Weights of a small audio embedding model.
Model: log mel input, norm rmsnorm, activation silu.
Rows from block 9 of a small audio embedding model, named by matrix and row number. Rows with one number within an expert belong to one neuron, the router's apart. Each number is 128 + 32 x the weight over its row's rms, rounded and kept within 0 to 255. All counts start at 0. Numbers have three digits each.
Before each expert's rows are labels from the 100 clips, of 14848, where the router gives the expert most weight on average: "responds to" is what is common among them. Only what is clearly more common there than usual is listed. The data: synthesized solo parts of chorales (CocoChorales). In brackets: how many of the 100, against the usual share in percent.
# router: router (model.blocks.9.mlp.router.weight, 4x96, trained with AdamW), inputs 0-95
# up: expert up (model.blocks.9.mlp.up, 4x48x96), inputs 0-95
# down: expert down (model.blocks.9.mlp.down, 4x96x48, transposed), outputs 0-95

# expert 0
responds to: viola (79 vs 8.4); note F#4 (58 vs 8.4); note E4 (35 vs 8.7); note G4 (32 vs 7.5)
router.0:068098133137158084073126153177149147128135115168090170146103116114192099132092142107075150120120093104141181194152080169118176122132159152214132108098125128098105156160058153169090083149119170145172136126116093136137120168087137101122154135188118130096124164116106110131138168079155150067
up.3:116119201151120159130166177121112136118151178115117149103109121144108107166161127167060118078141049109163162152070137088159117129095150116097134093105096139179178117134113165106094116135121137087145070110144164120147138093133124129129152140032163087124123121094094041097137132152100092192
down.3:085132163203131111136124110056077133152129151131107178114114129148156130147135106121137066152165131110102122133124164170165114167129109071116209063154165153173182155171101143128194135100159133109142149174133103097151107107140119137202094136098090095125106112113143176073151065151116134093
up.4:147115111126150097106128161167132154150124144065135143076139163184133115141142138199128089130148098139148100140147156087133147172134088100105090077166109057096101092097148175094143067137108156116095085128095123139137099186055152149106103131059165154113138131054113098087095176088165131142
down.4:090144117111139128135124151211144128133150102133132086122127136147129167099122156144126180080130176123135172168051094120133141131150150066042130066100106170157165168123128119126101122130059072120122134145071097128168071086093150093160116137139074196107108084137169155128107140124139103168
up.5:130111081108115152094131041188087150146111088080144138127132083111118165146097100066151118100137107136083086123180193110185076104099138123060127154110149100133200106111129102148144161130143103137140121119137084107141132126127166096107140061170142106048148146147128172136109171090162096106
down.5:132116106156120103113130074144064132124119085117145134146112086113138087189108144132144171124182136132091067131121121118141118157229163191100110218083133104124194134143137112091074155098128101129114144161147109203165106144079114133144056159135096160111097128118124124135153137083131152164
up.6:130125146115149139177165146143140163153099191088140179112146152140138121103165122144168136156090102102125104122163134095107204129133101173131138132179138139169168105206115151149103176127110161120083124167152082090148116173056081144131076077087093169113104082121166188130101145144102149063
down.6:148146083118090109143145164114161149147128091117104169191113087147121153122126157132131111145119102151172160112094068110166112119147155177080158096114114209105087165113121136174097172161169085170121117135109142164028107147087123147095127119083114047145116133094112144166083188152134162129
up.7:102114114102127096131157162111136120111121091134192119040117078083106154128080188172109069113086053162132122131114169163120132176167138101113117145205155092179123141175126078123150100084123089081139101073128119100152090128145119155162111100101127150195124108129118115136149152173140127083
down.7:131104161111165142141140182168091120129127159126112142116136132138104105153130187128061111079154126132149202174163127214113134147028114160154129139088132116156163090108160096127149100127138192121130138146185106189142186173105173131104160143133193134097132108091158139116099151129129092177
up.8:110119119134207082084049141116082089151149155156096138104162071099139146145150172180078143057075126115143152125167127158088161089126090137078117082106155130101088143220121137136152148146162138139090117158083170117149092135168150115181133168149118146112116110137128121101134171130077098126
down.8:094122155091126096055127135061098135085134110151123156112133049108159161076125124107141137134106162155101159105107158171127135108124155078101097126107115011165004131140135136123146102129132149137138129109125080098113135113118180126124110154157121103161140113091138150144138089151138203129
up.9:156088137108123136150118154136116148100170090108129086114134115127098132130163120134127131106090188031118107100129159125112111102116114142103185194182143094148194107080113040124135175088097124172113181117082154136126098150112082166093118088184134120106123176165088189125141161091118147159
down.9:117157152238097129194119192174149125131164111123148129146128178123102109178112127152117137099177104121166139141132118172123128099142175178142197037152144130134131166118138104119114160135130154112130114071126164056192155138114158155106136130103101137119115155139124078093140077100137184100
up.10:071115091144050122133154107150109158116141134144112208163111097197090114157113089114131133185163212133100108176118152080087165173114143128182126179184145131087125167131177087150118131169099110186155150137095096156116139091117125155153176109134145147097140105114130115075119118168151097140
down.10:115134122202114117122122052142162116159135140133167123174114092129152162123140158122149085102081134106127056123105102169153140107132145091119146140178128200051126171130134123124147132088167158114125126142173170192092095145140095153097125151130125109124127104173191169063169075142105062172
up.11:055148166127147149071118119082152111125118105221151114140097140135115077124110132139049139109167127180126095172116131109120153116118153094122185108140091126120161054092139044104113141147052077146157117142116134126088174093138117144172151144173115109096087165160168122104113100104134156129
down.11:108123079218128105142154168151070106099118145144140099105124159136118079175117097113138118177151152072160092137113167146094118180092163100120117121084172148166092154114142145120186158093139193121119147147172151135074102113134149138132048105089143155112165114128166153074055123084122165142
up.12:151134098147163182163111166174166187142139180110065174118115158066118119101131111104085138135102153135116076133120201086119166161162095164104175151171129187075121106167101133085150152119140077124120111133136035123097114116124112093164115132167174172156132117118137161134151090141112182125
down.12:125133130163124150172133092095148110148113168138131112164129106111166078109133102141099145194122125201116189124087154099173114103131120104154138098092133163064051143163124054145114122174122094146131126171136160103184062134144113089190217102158104100146103142098143108148131130142105129071
up.13:148158118168164000157084082156108165127128113114149087132145084210141110147185137134159129145122104132131110097130162087154129142138085140140115124129056124195125120073161160106129117146106102125127138136184125134139137157098142102113032102090139093159118173129135128101131106108119164167
down.13:136078109167114128109131129148136148095130166119145081119127174159156095136143127116164151113066129176103138120123117112140125170150101119107107178158110183192186122101123097131094121108025109108115130159093132194123007104173156088095120146149121114155175184172126089114119130119153134150
up.14:134047091147106064164108122091067110124152197156082128166141146169085147118107185159078133099079114160089123050168166153212137142153139104183116114116165165163134093126111089150126106140094095166140128124128106147090107132185108147125114160132115143155161122138120142120116120081087170140
down.14:130208141179141092098127156136139132086135186143125129082137166135089132139134095155107139077172151211126169139133085071133148068123149148138198107187112073122055092126150132149133107192131150120151116126077131171073113103109123111126148113135116096138134147181166159073164144134088107127
up.15:143158130129173070131117070122088103145122080125102125157116137187106085100121113080145115119176164145178139143089145095128107152123132140130106141066143135190151161176093160177146115170124182098096080138149053123136156119080134056112104145110098181075166139170078105156094130144159171145
down.15:129125116106131127128145107128128126124144143125157149061128195114104091162140103156136111186096142162155156125104157087130150076058093061175135191040132112164112119153103086174099134128080151124144122113129106176087131125118127167139139116131154051133092179127134104226105164121122160168
up.16:139098096167051141132150140170131124123138110124129152147144113161096134126105109163133115098110164099188090193071141165124151082126160108051105100118114102050087134127061159181091129116146120100136108164172086103151114165185121106138124112132108122021068130148116144115158158112122141146
down.16:077128124141142194162118104176111103123160135121153072068138134129108179140146084138077159074130154107134072126147111162093139179192155112153154126129112046130117118125136098112044106120169152138122149096141139159209134101167163139136156132140167113137141175089099123150208094161132129150
up.17:149101094112142131162142077109136139119113144135107133122172134099130152107141153082126076095154186118052115140059170158139162160112091161118096123073186125152085147101108178122135141148101204142128169207126112125097177059173149171160141119125144123128116107167106153120129188095126156061
down.17:168106125124150147121123072092217140129131138130125173068139108163112204126141118140141158097091129151188147147085089104132152175125145092139124170085100097139145096170132097136079154131146150136136131090120088143174206126134115117092098114124126187165095098127120106231181153107113084140
up.18:024125155155073174147085139167175113152109090125137115107095100197155076116115154155097153084085125185111183164137156140096157114130148104176146134142106095122147158109143167119146143138152085131088142121157099165140148109129100042219094110154106148142091144134122116171113136155135156149
down.18:108175107129138090145118149181172139147150117095110108092128140108152084113108068111160043138129130093132117130117109247142135149113116133133096195117112190100147151147136070122167183133114140121137110096179136069091148122125081135062136129136163155157144213123144107142140176124146147134

# expert 1
responds to: horn (58 vs 6.9); bassoon (28 vs 8.7); note A4 (25 vs 8.5)
router.1:162131183137055145195132155099080163147098146119168136112187133152146092191154111161074126143141115131129112068165060100132073167095132084105146145149080146163127169133150160072161141173128093126121132172157112111132144083086172135127087094121138129164177163128106166080144115123107133184
up.3:170154092106108164152138078161093178134152091147152117154155047056152169155172143158168150174156132074121118160127155134139149112109132065119099104149112093114093160095100150129100082147127149179112127209134074144191091106155135185099041124128112101129114155154129107107110125119114145114
down.3:151129145132117155145115122078135135131128162131201141165137134110140066117132072113176070169124128130103218116157130172140128127124116161125118109139156133070152194145134094153067119127106062136130130097163107173163109128121080106190118116168134140156089098050149189073132067111138155107
up.4:152109094111155063149147141145097187114063105086146171106170118162165063127219100145166189125108124164154099069122104123111142133136124202076169084116135113107110109131120148129052152127107152174082167140149076170134149120115116124137138125112094168104143114134066117166144141100158141113
down.4:092084160181109113110109127142136110179106128175135204043109113133165173134118141137114111110035140136107055142089127172102151105151167089134110165142141104125135107145152074132135120084126140113120126112058123184085090180076198136088110125133143167143161141109111152126104162136134150080
up.5:114134173147159169127135107126122106142140149103144128108143166175153111112124111076131111102134072158072120151160094199138141182068071086066133154115131128139133064057122124112093143150135129092079175135149161175157090146128160148139060129209109157085156085187150135102137153127147166126
down.5:154121072126133092113142150036139145174112097107062117127135043114145143168124178127210192116105145123139200123151135124123104096209100108119152105076162141105139152127106082130135148174175123110143130149099105137186068148112120124107121122172091158137148178113156093124129125144150123092
up.6:174108129113099079101115136147111093123105103145164130116160100141184110136137113147084134180150143127133162179145069132181163124136183215128156153142129081165125042103097186117109138092148151139142170117164149142141144190145149133157182143108134173176145200155157108166129106113187099149
down.6:141064142113109071139126105082137157131138133125091164190137129134133088122103122127101152148147125118098006116168135076146121124173113084166085158068150115186156190169132153108130104123056121121123155110167121115116157141115148106120135097089068147131105130196147101139102190086122141098
up.7:103169163114099183141122126128163153149109168186076162109127194135120157128154015150104126158127158124073121172111086096153154167111098130088141153105105129138110097080113094083110132111129107055089099114151164119140154125106077166113135095134120114191129143164142177175163121171155159087
down.7:100073141113118140163121144127050118081167101123112130072128092130130141121118148138080138104130148154137197118139128101107135170164142160168115078096138072175124175147121117086133157118152139133123132141102151051185127159079148156152113119149164102136138130044073129122123240106113084151
up.8:159164093119094115124135123163109125127107108084119083133133128137089101151180111154162152071179140158139113146095103134178190147138130115139102132108137131120147064222118141170152135119134069110165027101163087155142097148150179071141137102155137080145128070104148087172119157132145185148
down.8:154074108141128174135123114105117140146133146088142183137128093126118104126141111135142110128107122158140186117062100152105113117090118103122106096075124122134199045102133161138252098162162117152112122128142135185132201072115115125133165127133149124134194081086107119140140085102132197115
up.9:124100101111169116127120158200165183170151180108135146126162092116088171163163115165151139169102181117036108194125074055122145111124129129133125157108095126162136116123180117161154102122103123126126124089115071150157113121190105092153077134148124136162083158082152132150132108152157073179
down.9:102139146152130152146136168210108102095150130154136073164124108106153066145123122122116131133043115129146187113102110162118160064075111141166090128085094215172109148121138117124119132090091080142118117132094141129130183101125111173168136117137095137148157135212119135106119083108117168051
up.10:052161114155139107167151104087144131156076121101135156166117138146126133139148074151129153183129192109128117184142138143144100134120095147087154140147110129127101127073114075128136086150090185087078154079074173143132117087083166163126156097158139132207091084069151172155169121148158120085
down.10:116164137144134157112130139127117100192139178120108196090128100094113063112120133125065134152167088136142255143112136114113147151101110112089128103153101123145112121109119080141074123145083096132129125123131132095148069102104183108187092111171100167112161170106118082176125206117108139124
up.11:125159104139140119130092073138075116147147123099146136136185170118077133103148135081097103067177163148161173138089116125120148114131124163140099130120083179111097119192166154147185124199088107117083089120185139147122236063124084106157104105144120180126140133148085119111130119167120113151
down.11:218178097098127110050129121170120128162139109144124141103148184135129165148129168120117102153102081167127155131112089192133106125168083076154093109081096148112130106091122113154180126186214131136122131108154162124146184150131123138179076113087101181123108120147117066119078107102141142130
up.12:136112158104162118115147147135136118109094063114089153125183167199193110136137094085117147051135122129165104141108113111104139167136110121104076153060121196133138118129089158105113156153141111187109119098140184135168155088160136152118063114120095151172155095132116143147108045158116182177
down.12:101115123115121110134141131076086139086122161095094171071130087141155143138118131126152077083113138136150102137138138126101122115178148070104181128160154092093111070126124070128147137155195126146129123108036148116151149164068177119117099141135147108095152106125137075088053125104137030085
up.13:098127075104117099127196136184135114157102115100102111100146155174144148143164172093067127133134069139099157134135062094114116111110174139084162110139195111133159165117097159109132164194166156096129117210134178150121136060108141157112142100133118128092135145186158115104176112060136104101
down.13:089103128139138119053125147059173129103150076112106125053111136140127146134131154134145144167202126123135087120215116122129107149144177088119130090156093060151151196116120166101080135183070112137127113117164085046154114135134157080161112137145107145121113094099090092111162125121128108137
up.14:089095090099127089139174160094147102091095114129081118117190137160122136115101177097102085157155163123153081120113114078120176161149043144137095106129120096114106110140059144109119075148147114182044063107147121128171161155115134141147168106086084131168115089085135143118094081166155141120
down.14:127197169135130154115115191148076147181094097115092167114127150163134114144140167114157238123194178093089136136043122121144117220060154112143107118134137087143084111140137126118110114114128112137121138101133114132143162092127166141106182108144129087114084137187138149165147141103129134152
up.15:095154140121165193124116119140131109118150131135121109160158167118138184162097149119143112163104110128072074118066089065126098116134147111110140116163175150136114062112131131101098117108128106058121139082119083094131169076122122141166074236071149176156119107143144115196137131122078094145
down.15:127123150125132115157118126186096152084113151135075121194124072157153089146116117123115163146071115096138173092124168104114126096122155163085136111118151118145085099075161162099138087202115150125113123188131128177100096179114152085166039155069107092150119174120099187086137155119139155096
up.16:096109157120136098081171157145116110155135102126147110134119138128087127107128178102190128108113183140093129145118120104128167181116136154147122124236118126101112156132219106108132151144131077142017140131188104121154147145132117148123112143150117144130122128110055086085118104213139148175
down.16:148162122161132099072134096106176123179127112139125208138111158115140082158135122130160177120127129154179102128094062138149137135126151123118114105100145188134105049175118110113085142044114099131128125150185133151135063175107072107126115125149159211102105178133144158134117170138129070150
up.17:094138180165112082129190146117061132159121142132124158119137085123163157109113135191126134092093129130111113172140080105100064104094166061048158099159106130138140175128154132110097086094111107139143105128152124132175091089121105115104124173147178198150176164119166082111149164089141112187
down.17:120190100149115147114139116111051124161141134135171103093146150109132169128103112135128131080197121139138062139141147156103105105126137136146214094117117167110164156153138131114089102088065140123128127128155137060130095173107108128031193134130137151137171127125169162121186137158144148046
up.18:143144176112152139131106170106105140168168154110117145104158123151148096128089066156158123146116118153155104138151091128144132132106153107161097168064090200097091080104094063098143144153069177087108078131143126071086136139196078089125068081172137162125100161167137191142123153127104122107
down.18:146121084169108144150133142156064138097115139126155102053120189131095147137119111123128133114086126126155150104096168159144099121108102148154104201132080140120141165087118119159171136156149193137146151088083194134096134124121188134112154148068241100134151118121091152156116065124120123187

# expert 2
responds to: cello (83 vs 10.1); note D4 (79 vs 12.4); note C4 (46 vs 10.8); note B3 (37 vs 9.6)
router.2:140133136126136110207122127091072096128130156177088077130119181098070129135160112083178155161139138115113111088139190144143122162077137156144110135113134113128055124121169086154067157077161046086085103107121171139094156090110125150129132114073119135139134090121194154101145091092096104119
up.3:190125165098127173085172101123123151127112088096140151077130111109174088156080102164095097149109185164141145116082162151125092088158110118087155138140116131143149137179121079151179131182105124058135153180111143086214124149115123154085134153136110143090140144091141110196149075074134092113
down.3:132158145117120120075134128124184130123120121133165148016125149143118123103127099135131132172125148130140178122102058151106158126155167134151100120146091131171172214129133153168100123066136094084140108106103126113073050185148138087060098138122191156105111180124168143107123084124135117140
up.4:097124176084172086128148156052133115102088071151113112149160151153147091130178107162116159072147115078128155118181152170088124122129088119115103158075149110124112111135033141114158132195153131153087157161100127154151089117087101182101139138117104180159126120110122136125164079063128158166
down.4:122167180087115138160123139199121142132156080112133076175126045121124115176125121107116083154044075131095165095199129102164131073125132130157107094134146143135151190153148144142125119109183165125143115133217135141123148121126108131133147145138159180154137112072149087200164138126126131102
up.5:094169193123139116159092064103072141146161117137181101122153139139101143100096096169109096177158152163108108159110089116210121148184067123090137062120088154141104087086154138136065108159142160089138127139137100164118155114146088147115116089141127123200127107111097146161122082063132149142
down.5:141162128184118113115140070180116126103135111128128167155111135116119138132111124131140155175103136075140136133134079111117119128088113159145144093107097062118142129131124158142142133089199168147129145135163153025117116107122174129082037139111124139139141121139150033100110081129124181228
up.6:124137164165120123095152146131168127148113142190133137121148107094108065144195131112087165094103100133144171097124097151234132122163154125153132106113093079129066074084130165186130162194107131116150181106132086097106169148130112110111165103104151135129106174173088067129138088097166136150
down.6:127084134213105124156152107134098106169141139113135104202129097119138147087131189146132177143069129116094107137235159123115122134121141118135102087157133193109070093111153146100165093132104079113136118113099161153147094105117187131084118111145119100157193120131099170114070146101118186147
up.7:141089148155124121118166216134079060118132116121130129145085167164098111151110050172221129161121120098102141059078124125139137164134114123134118123157137175137088164072110118151164174113130070136108094098159153151087093150111099143123087116091100114195147152088140105131105124096119139179
down.7:160097133079098165095136165173102128114151129121141109152132129125117123124148221150154031188058109128115135117181118107134129153198175124084111179132071194150143187090120107079161107078151155140132118121117133090106134152147151123073100126069155165120137148089111124125159100143142126128
up.8:083154125149170184137202148149102181098172165113182112083154113165149105141194182128179134124139096168129107112187143107118107121105134176053147146090152145072103110086168087126133145126089150127139149103075104137162116154118125164123124093047116137150158087138138110164100128163081154146
down.8:120059133125146114101122081127102112093150088135123106094099148140138183119126115134128073170176116094110048106145171157108132156093131107159075166145137073098176054050141075122092142103127153117134097139162064103161153200171087131163107108137131171136163176140115128148147130142146118170
up.9:110105125117164162117102105166078068142040128117166168212107185113122131122160097145089144096106103115156115155142103131109106146085153132145094198130118094119137076162135054098146101114168109132158216116133123209185133164105101114175112131121154146087131105142133102116121134100138123158
down.9:146071137145112105133139191154107123162144144150130187023122168129132152104128114153101105087110112112137109133088126151084125122090164164144182101114137165063108090108130061108082129125064110136125158133129123137166087126077143121061112120105138133111091189090107103117040176148119097131
up.10:084148094157172123113135080179157048187127080132148150203128147110097165140183094159115134150098076153099125109185127170148127129170106143190143146100147112115175104122143155156122115118134112097127138188158114150130123159132081093108156109103115148180176196133173151100132177148145064112
down.10:182146161110112086135133135058125135100154129117163160121114182149093155191120130117073126076121138158128189127026138121117125185136125137130129138206170132127157098125118110141128168143092109111144135137112139158180073181127178117153090115109148062109084068093121136113118167102136071097
up.11:154116181153104112170090077145136144185095143077152119150158160149078110110144139120157128156137143191143097108122130198107117186138049154153151102124130149128120094070136124148162146110157045052130167174145124173119115066088168117119095193114106137105143148102115154135144107152119076147
down.11:145129105122125098126114133101097102134134107161074170147124126124120107139131107135094135057141146125137131146167174159150120147175150163090163069140142156046092206079139134116146147084136162123130123190134155113130056186151104129126124138087071053112048090187144109126183134118127159130
up.12:100121171104122103131161123050115180126092090147104031178101080214113115120116130124119154083165099159193158091094090154162116089091142132076093156164148084122114160155174103100098134168088161122117134161150121098121161121166106123147113099150140149117148121132120096068169094159137160121
down.12:088126139153143131142133108147210133163134083130119156062121128101123099119124136150123163097173109144122175129111131111175140112072123097164122091151147114099066167130146142114097143127072092131128117172082159168161155097121039127140034117122149125152117172137101186162203094133116165182
up.13:122119135132120146140142140109139147138115144148106067073111102152158104106136076068097160127137118135065111185154146078090061141149154100097125157130170153155117151131121106125095179144099105079138140146165094183114158045165087078103167151192173131155135093116135062101151107069172145097
down.13:108130162094157106111129144121137108127138111116122109211133130132146096094131124120057146079103110153117165106122175131107113074172186157148095101043098099174124156107136164133000101128140102126135127131087123126114037114135107131111088139136138114140113115131162092078126085094128147144
up.14:140096131113132160169130128118132099081164162165132153126194110093110185127117115127148139163112166104099091145080147074130143124186091128125120178147148093097156150139140104115159104089093077119143122129125076207112134095075179155133085094112135186098168182110106203056089138122086096143
down.14:136125100105143082044131135072131105090112160151130105080121108111129161130150088119190246126136163135159098130129105134149102135056156106116072126096087109203131139106113168135173142115156102099133124156142109088133119181096128124078160143107097090120114131107168156180165113130116069101
up.15:148158124163143167034119130100125166101107162102078140144113096104101157157106158120183102140143141126150179149165162153130164175100140131130085153136106179133118160101176132144188151158142146178074154105145148122097125097146106068112192105133141079098073092060114153066128133169102167152
down.15:156138115163138107175126185140094147154094119141157153143154220114144176133107089124105152099129124104101088116000139056172115138164088129142133151128156179096180150170112136150143148138169103141110104092133135127092229129124142134143158135159113129126093099154102174136169122136125153111
up.16:126131150147168198162163102180122154116119120111110101131128231118061086093117155136176150142111115149171114144112172170080095074108060140119151150107118117130198113102180114099138150158148053158145109164164103146131113076101108137148071150110117082128137130151143141097117103195136129136
down.16:109177154103118119131114076087101131165133124094104141123125158122095102184121162101098153034098163144127035132155129124128127109212150058173120165075125137105113121070132183099188134139144120112102125137129145072203168146123163133119079153118076167117138124132138165144157135122127117104
up.17:174140096123048120158153126162151165095171082111149095168116122139127140138165154058184180208126105132062140142140181129111170074079168158127157162098187123138181147100092119151113153126141191155164104143122121128159138130128124125115120165185089131117149105140148097116157084125128194126
down.17:107134128094132162135131135146224124094163153130119092180114203125126092143144089121160092151118137151096123139113115186164105136137103133117089099095144175173122096125140170110088152157095137110142143149194112098131133156104164145109069135050143116102127162108179186070080073134133085062
up.18:093127161102091106215121135093163143151182136138162131153168135015112144106116147130135154132163150088080090190152145069159145088158163144089100165140151095118118125116107117076116086101065136131131158133139126134132102127108126123117102126147177182180158200131066118091145131143112154153
down.18:074159081086129137112131136122176116111148113131110125197143140102141188103109110108096233171132110141150080115141149132116127098093153068105154078170170067164105064117132155141199087173110131108140118146121100119114137151119125137092114143115046133125125106146142140129086128090157046143

# expert 3
responds to: horn (94 vs 6.9); note G#4 (48 vs 9.1); note F#4 (45 vs 8.4); note G4 (40 vs 7.5)
router.3:149128125135170166071131113139090112081170105094193145095119146166115172115109168134132062138099146130158108102074247058150158170169069139110136099132152097111159141124171127172120157109131151113106085077167145175166122137141125138124136102085093122144118140178119141183110123164126165126
up.3:074113138138136152101122151087094122145134122117139118138198203139097137087097166146129133054157097105089174061105141053135127105142110144160119092101146160100119178154098143145135196113137144125088144127146119109104120076103155127091152143087175191211185113165139104143079105144116156137
down.3:158117125098125083147136153129062136126142098120110197132122069125107116136120178128101151085096102122119206120133127087139142137155175085113095143170091123107178113089142092124185174107122113115095135115190110205181104072112182155139063132109120165118093152137109099164101119078126106063
up.4:150129119143129130154140161159104073164113115106078122146195144155075105153159138135129105080150086165125106092152132159182105137148149095158063120147117085142135124050076161122168102176125118093081087152162144111149205106132143106075064150062092141190159127137098111113115147148099098101
down.4:133110160096131101115136073132089131142121118130136239108135083142122147147109134142155136139101125101118150109200122107151134119135177212122168124173127156059173217087122095088148137072166146141127104141114142164080134140182162138162156124143131164114181119147128078093094113108105109077
up.5:129101104118190227108108212122163163120124124097121119104114130139134167109141109103137140098114184123178129152109102173082099161151089129099102116055102134191130174136140120147170127143119062158151142048151170184177146129128122131142160136094118140098133187125153150091102158115156154096
down.5:096143152039129080065140196108135107136124143130098170111140179145146129139125129130093186082136129133141079131158136118165141094148110072144132101087120113211155145109132141138073090100157138126128130133123127079129110136155167147082066159127054157102157145168169152095125094129123101218
up.6:155151045167178159114145093173089117102149120131149150107097138161089113159156124127148109177146094125112157148104143151136078116174146155141166186149140169074132137130106100115119109131163183085136112144117137162143103084089146128130096096035136145087177185130110204150066145115119108067
down.6:038134097121136137061139165167157132089118111100103143183125106102138086136107155133126128078092170124127118136089103145106124108120094161130066114135128163149125093118126107098129132091133157116136156120116176018095098137171152090089180151067174093122139180175107175103170159123143152177
up.7:074130130107134147051133150090097173171117149099146138098159107112107098115094141099183149166134127135106122255093107154156148110140127144152157167217111112147132090135161100066132130126077080129076125127126137149106147169117128140151084102128105119109192121142122087157146131175168128154
down.7:100150163144141169201135166158099122110130078105176104118135139141102104098132121133109084152215127089109189105103145105152126178155145102096135115126150062065118085121127151111131127124119130146140128134180152093123150106158120125111074116110205140144100101182136120197135131141116048215
up.8:126104128096135149168087102054136117131146144151137114134176077131160088129087151144113092184146167124111147101120080059147147123160080143105169134104185098082097065137152102105088093130130116171095168135153094123103089084110079163156090115142153152055095177111112159115134128093090079071
down.8:101170099174130175108140129110090135133120097119098118077120166128121150129114175137165124175137157125096078176108083178113160099141164170150131161099093220066158104129160093061143147114166090113108138136106138081167174150076088169186077173119124160117169146172135132147097171120127147142
up.9:113124181095187155151145135171151159083088114103094126112136139156140166142145125122133131003172147078189165146106171146101081123121092098141102131176149133183132118075089140124166152107146101122119094119118136094125145128151127212158124144119164159123108189181105150149164120106076163140
down.9:129166160141120088109126143074125154150140117161129140172129149113134157132147145125200194134107141140121101115169152149095142138067108116125080077187160146110135126067127103091152141150203122120125158143168086151122129165121114147063051133178160138132092091164139162036085118124146156068
up.10:088129140100123140092153079088149105087138147160028154079092098153113070144080141168119145120128108141148104182138127124097110133134130143122109107045107082095142139200109042094104143106137117103090123159144175112137124167104093155059143162117162169151150106163075141163138092133137103134
down.10:086157114203140164093131160058107129126104123136139178151095118109130060171117133151164080143201101120118137158063104131118118131124115134099121134147160146115075213183120147158134149131074132106145135162065115141145151081104115113182130070160077101120174159090096152101105121146083134160
up.11:111156088181185130156105170170174126124136130110069181104138132141141107157151144130130110175095063094139136150085146142061130183079165175095100161104137144066118130141072109141155126143110112083129086151124148124110134067135130111110089121176120113168101079075046111140122171180152148118
down.11:153158103171145119156110184076172137158124114134160153150108074121134109161143075129089129122164106104101087127113080194103132104134077073121163108046110153170102133196116133151175115118112080125119137124166105088161107172104093156086163119082128108121114094154119217171106116147143110073
up.12:121154150128151139150126121081137092138157091089075067111144069086189119128193076142143129104126170134121071128163162081151161132082116151143125099161090166199088064150083179120120123056112163127126080175114099116121110128107147082073144171162147122131134133140111104177117117100121136081
down.12:127148144159118118069143155099161132078144111115184176108149062135142126116132152130163140119168140150123104136062150139112142173065145137170125134188135135140114142150111164115130123191047079137111139144145127233165206129122082113102113127159167106138148116078119155081106081150104155091
up.13:101129085082147051085136139192120120120156112086147072171113120156123095161105088122107151113124175133154077186102137105079153123132152122140161148135112212137102135059083165138079119164154076141138099191134084145154097105038153125118102139159159149124147134115104164123116129121178115115
down.13:108157119146144126159115077091115104155130133108161159057109199166132097123145165127163135189141145141124098138117096145126131127072168173171080086097137168098153136180125108145199165121174120112122131116158149160200125176109154133196156121110095090113126151138155113072107065185127114186
up.14:102117097096121144089161108107120143154068136153138114143119142074127174115125137093175148115160074100107140133143104123157138084197105089130123087178125172166080193074133098096073104121152073189123149161110163120132137115119138153090156144121159165129158100150131155121105049098140117232
down.14:109173100063124167113110169158170164150133164152122136118137184133084132197099117096110141127135153189129121111149140099171099170096079136134156094087111074159109128138135096111143136183042132146119146166132157164139166137162088154103132136149146139140054086115164175127164148070127092056
up.15:125145110118080143128093123106151132085165101076151107076102147124137050111095146149145116162145162161107094125116143157105170064096191121154148136120152155139114046178095152108092107066100091107200056108155111121107138101101131074175138131163077146190152153121138121129144136149125183113
down.15:131163119167099059080145105137123151150116140125132047033118100140150188138108080111129163204109104107137126123167174051160128077136119162091132134160148121142126132101134138163096131137096130103141132175082120089073150130151135140189167128108113133123135142164121166097127057113137162065
up.16:130141125139188159156110176124105108098131100092147138101128093138108111169114161182118137142141146094131184156134117173139155068093108163137152156158145088035161077140123090111148112150146125088062165139153158197132071116140073140153120154111159161129077139066157155144105143151163127208
down.16:051180086172147117158136175176119128137138126118140153106104067140127110060124106126141119122151094142105117159144103226105106100135088108164125152057121098105078028165126054128080121141139117102121124134143141113131151053126153101101145090121137133130177162114152079137162143125118128136
up.17:136111057157134096091092149160109127137100113217132140150140112071106139174148109149132150141153176232148132163122149209082156159125110141148154126128151140110135114095123099151188089168107170095132116132071119125093132184167118134121100147128153165031106105136112148133146119109131114173
down.17:151141141133122147075131096164122121124107122169138156158090141140107155116131196134143177049147120107136152129126097153115121082164101150109227145178102065168075173137114069123086127088091103132116134125079094129110181130184137104162081095112153095093082133092137138104074123162119089169
up.18:140074180141103102118127016146124154121143152187130174161136095120077129140151089154137152188156088087116136170155138158126109118152125120177085122074119082139104112144057180109159069109161154107164148087132149131163089158157117095176171138126146074125124090160108151158122107119087112103
down.18:157128156140129102076125049097231137144102105136133118159130125115126097126129170128107121087124154141152125138020140151167121156126143058127161154127117118125027051148129158142089110093128123132138132123096122068173111126140076137142118159166126134137092139177163115097174106161132142149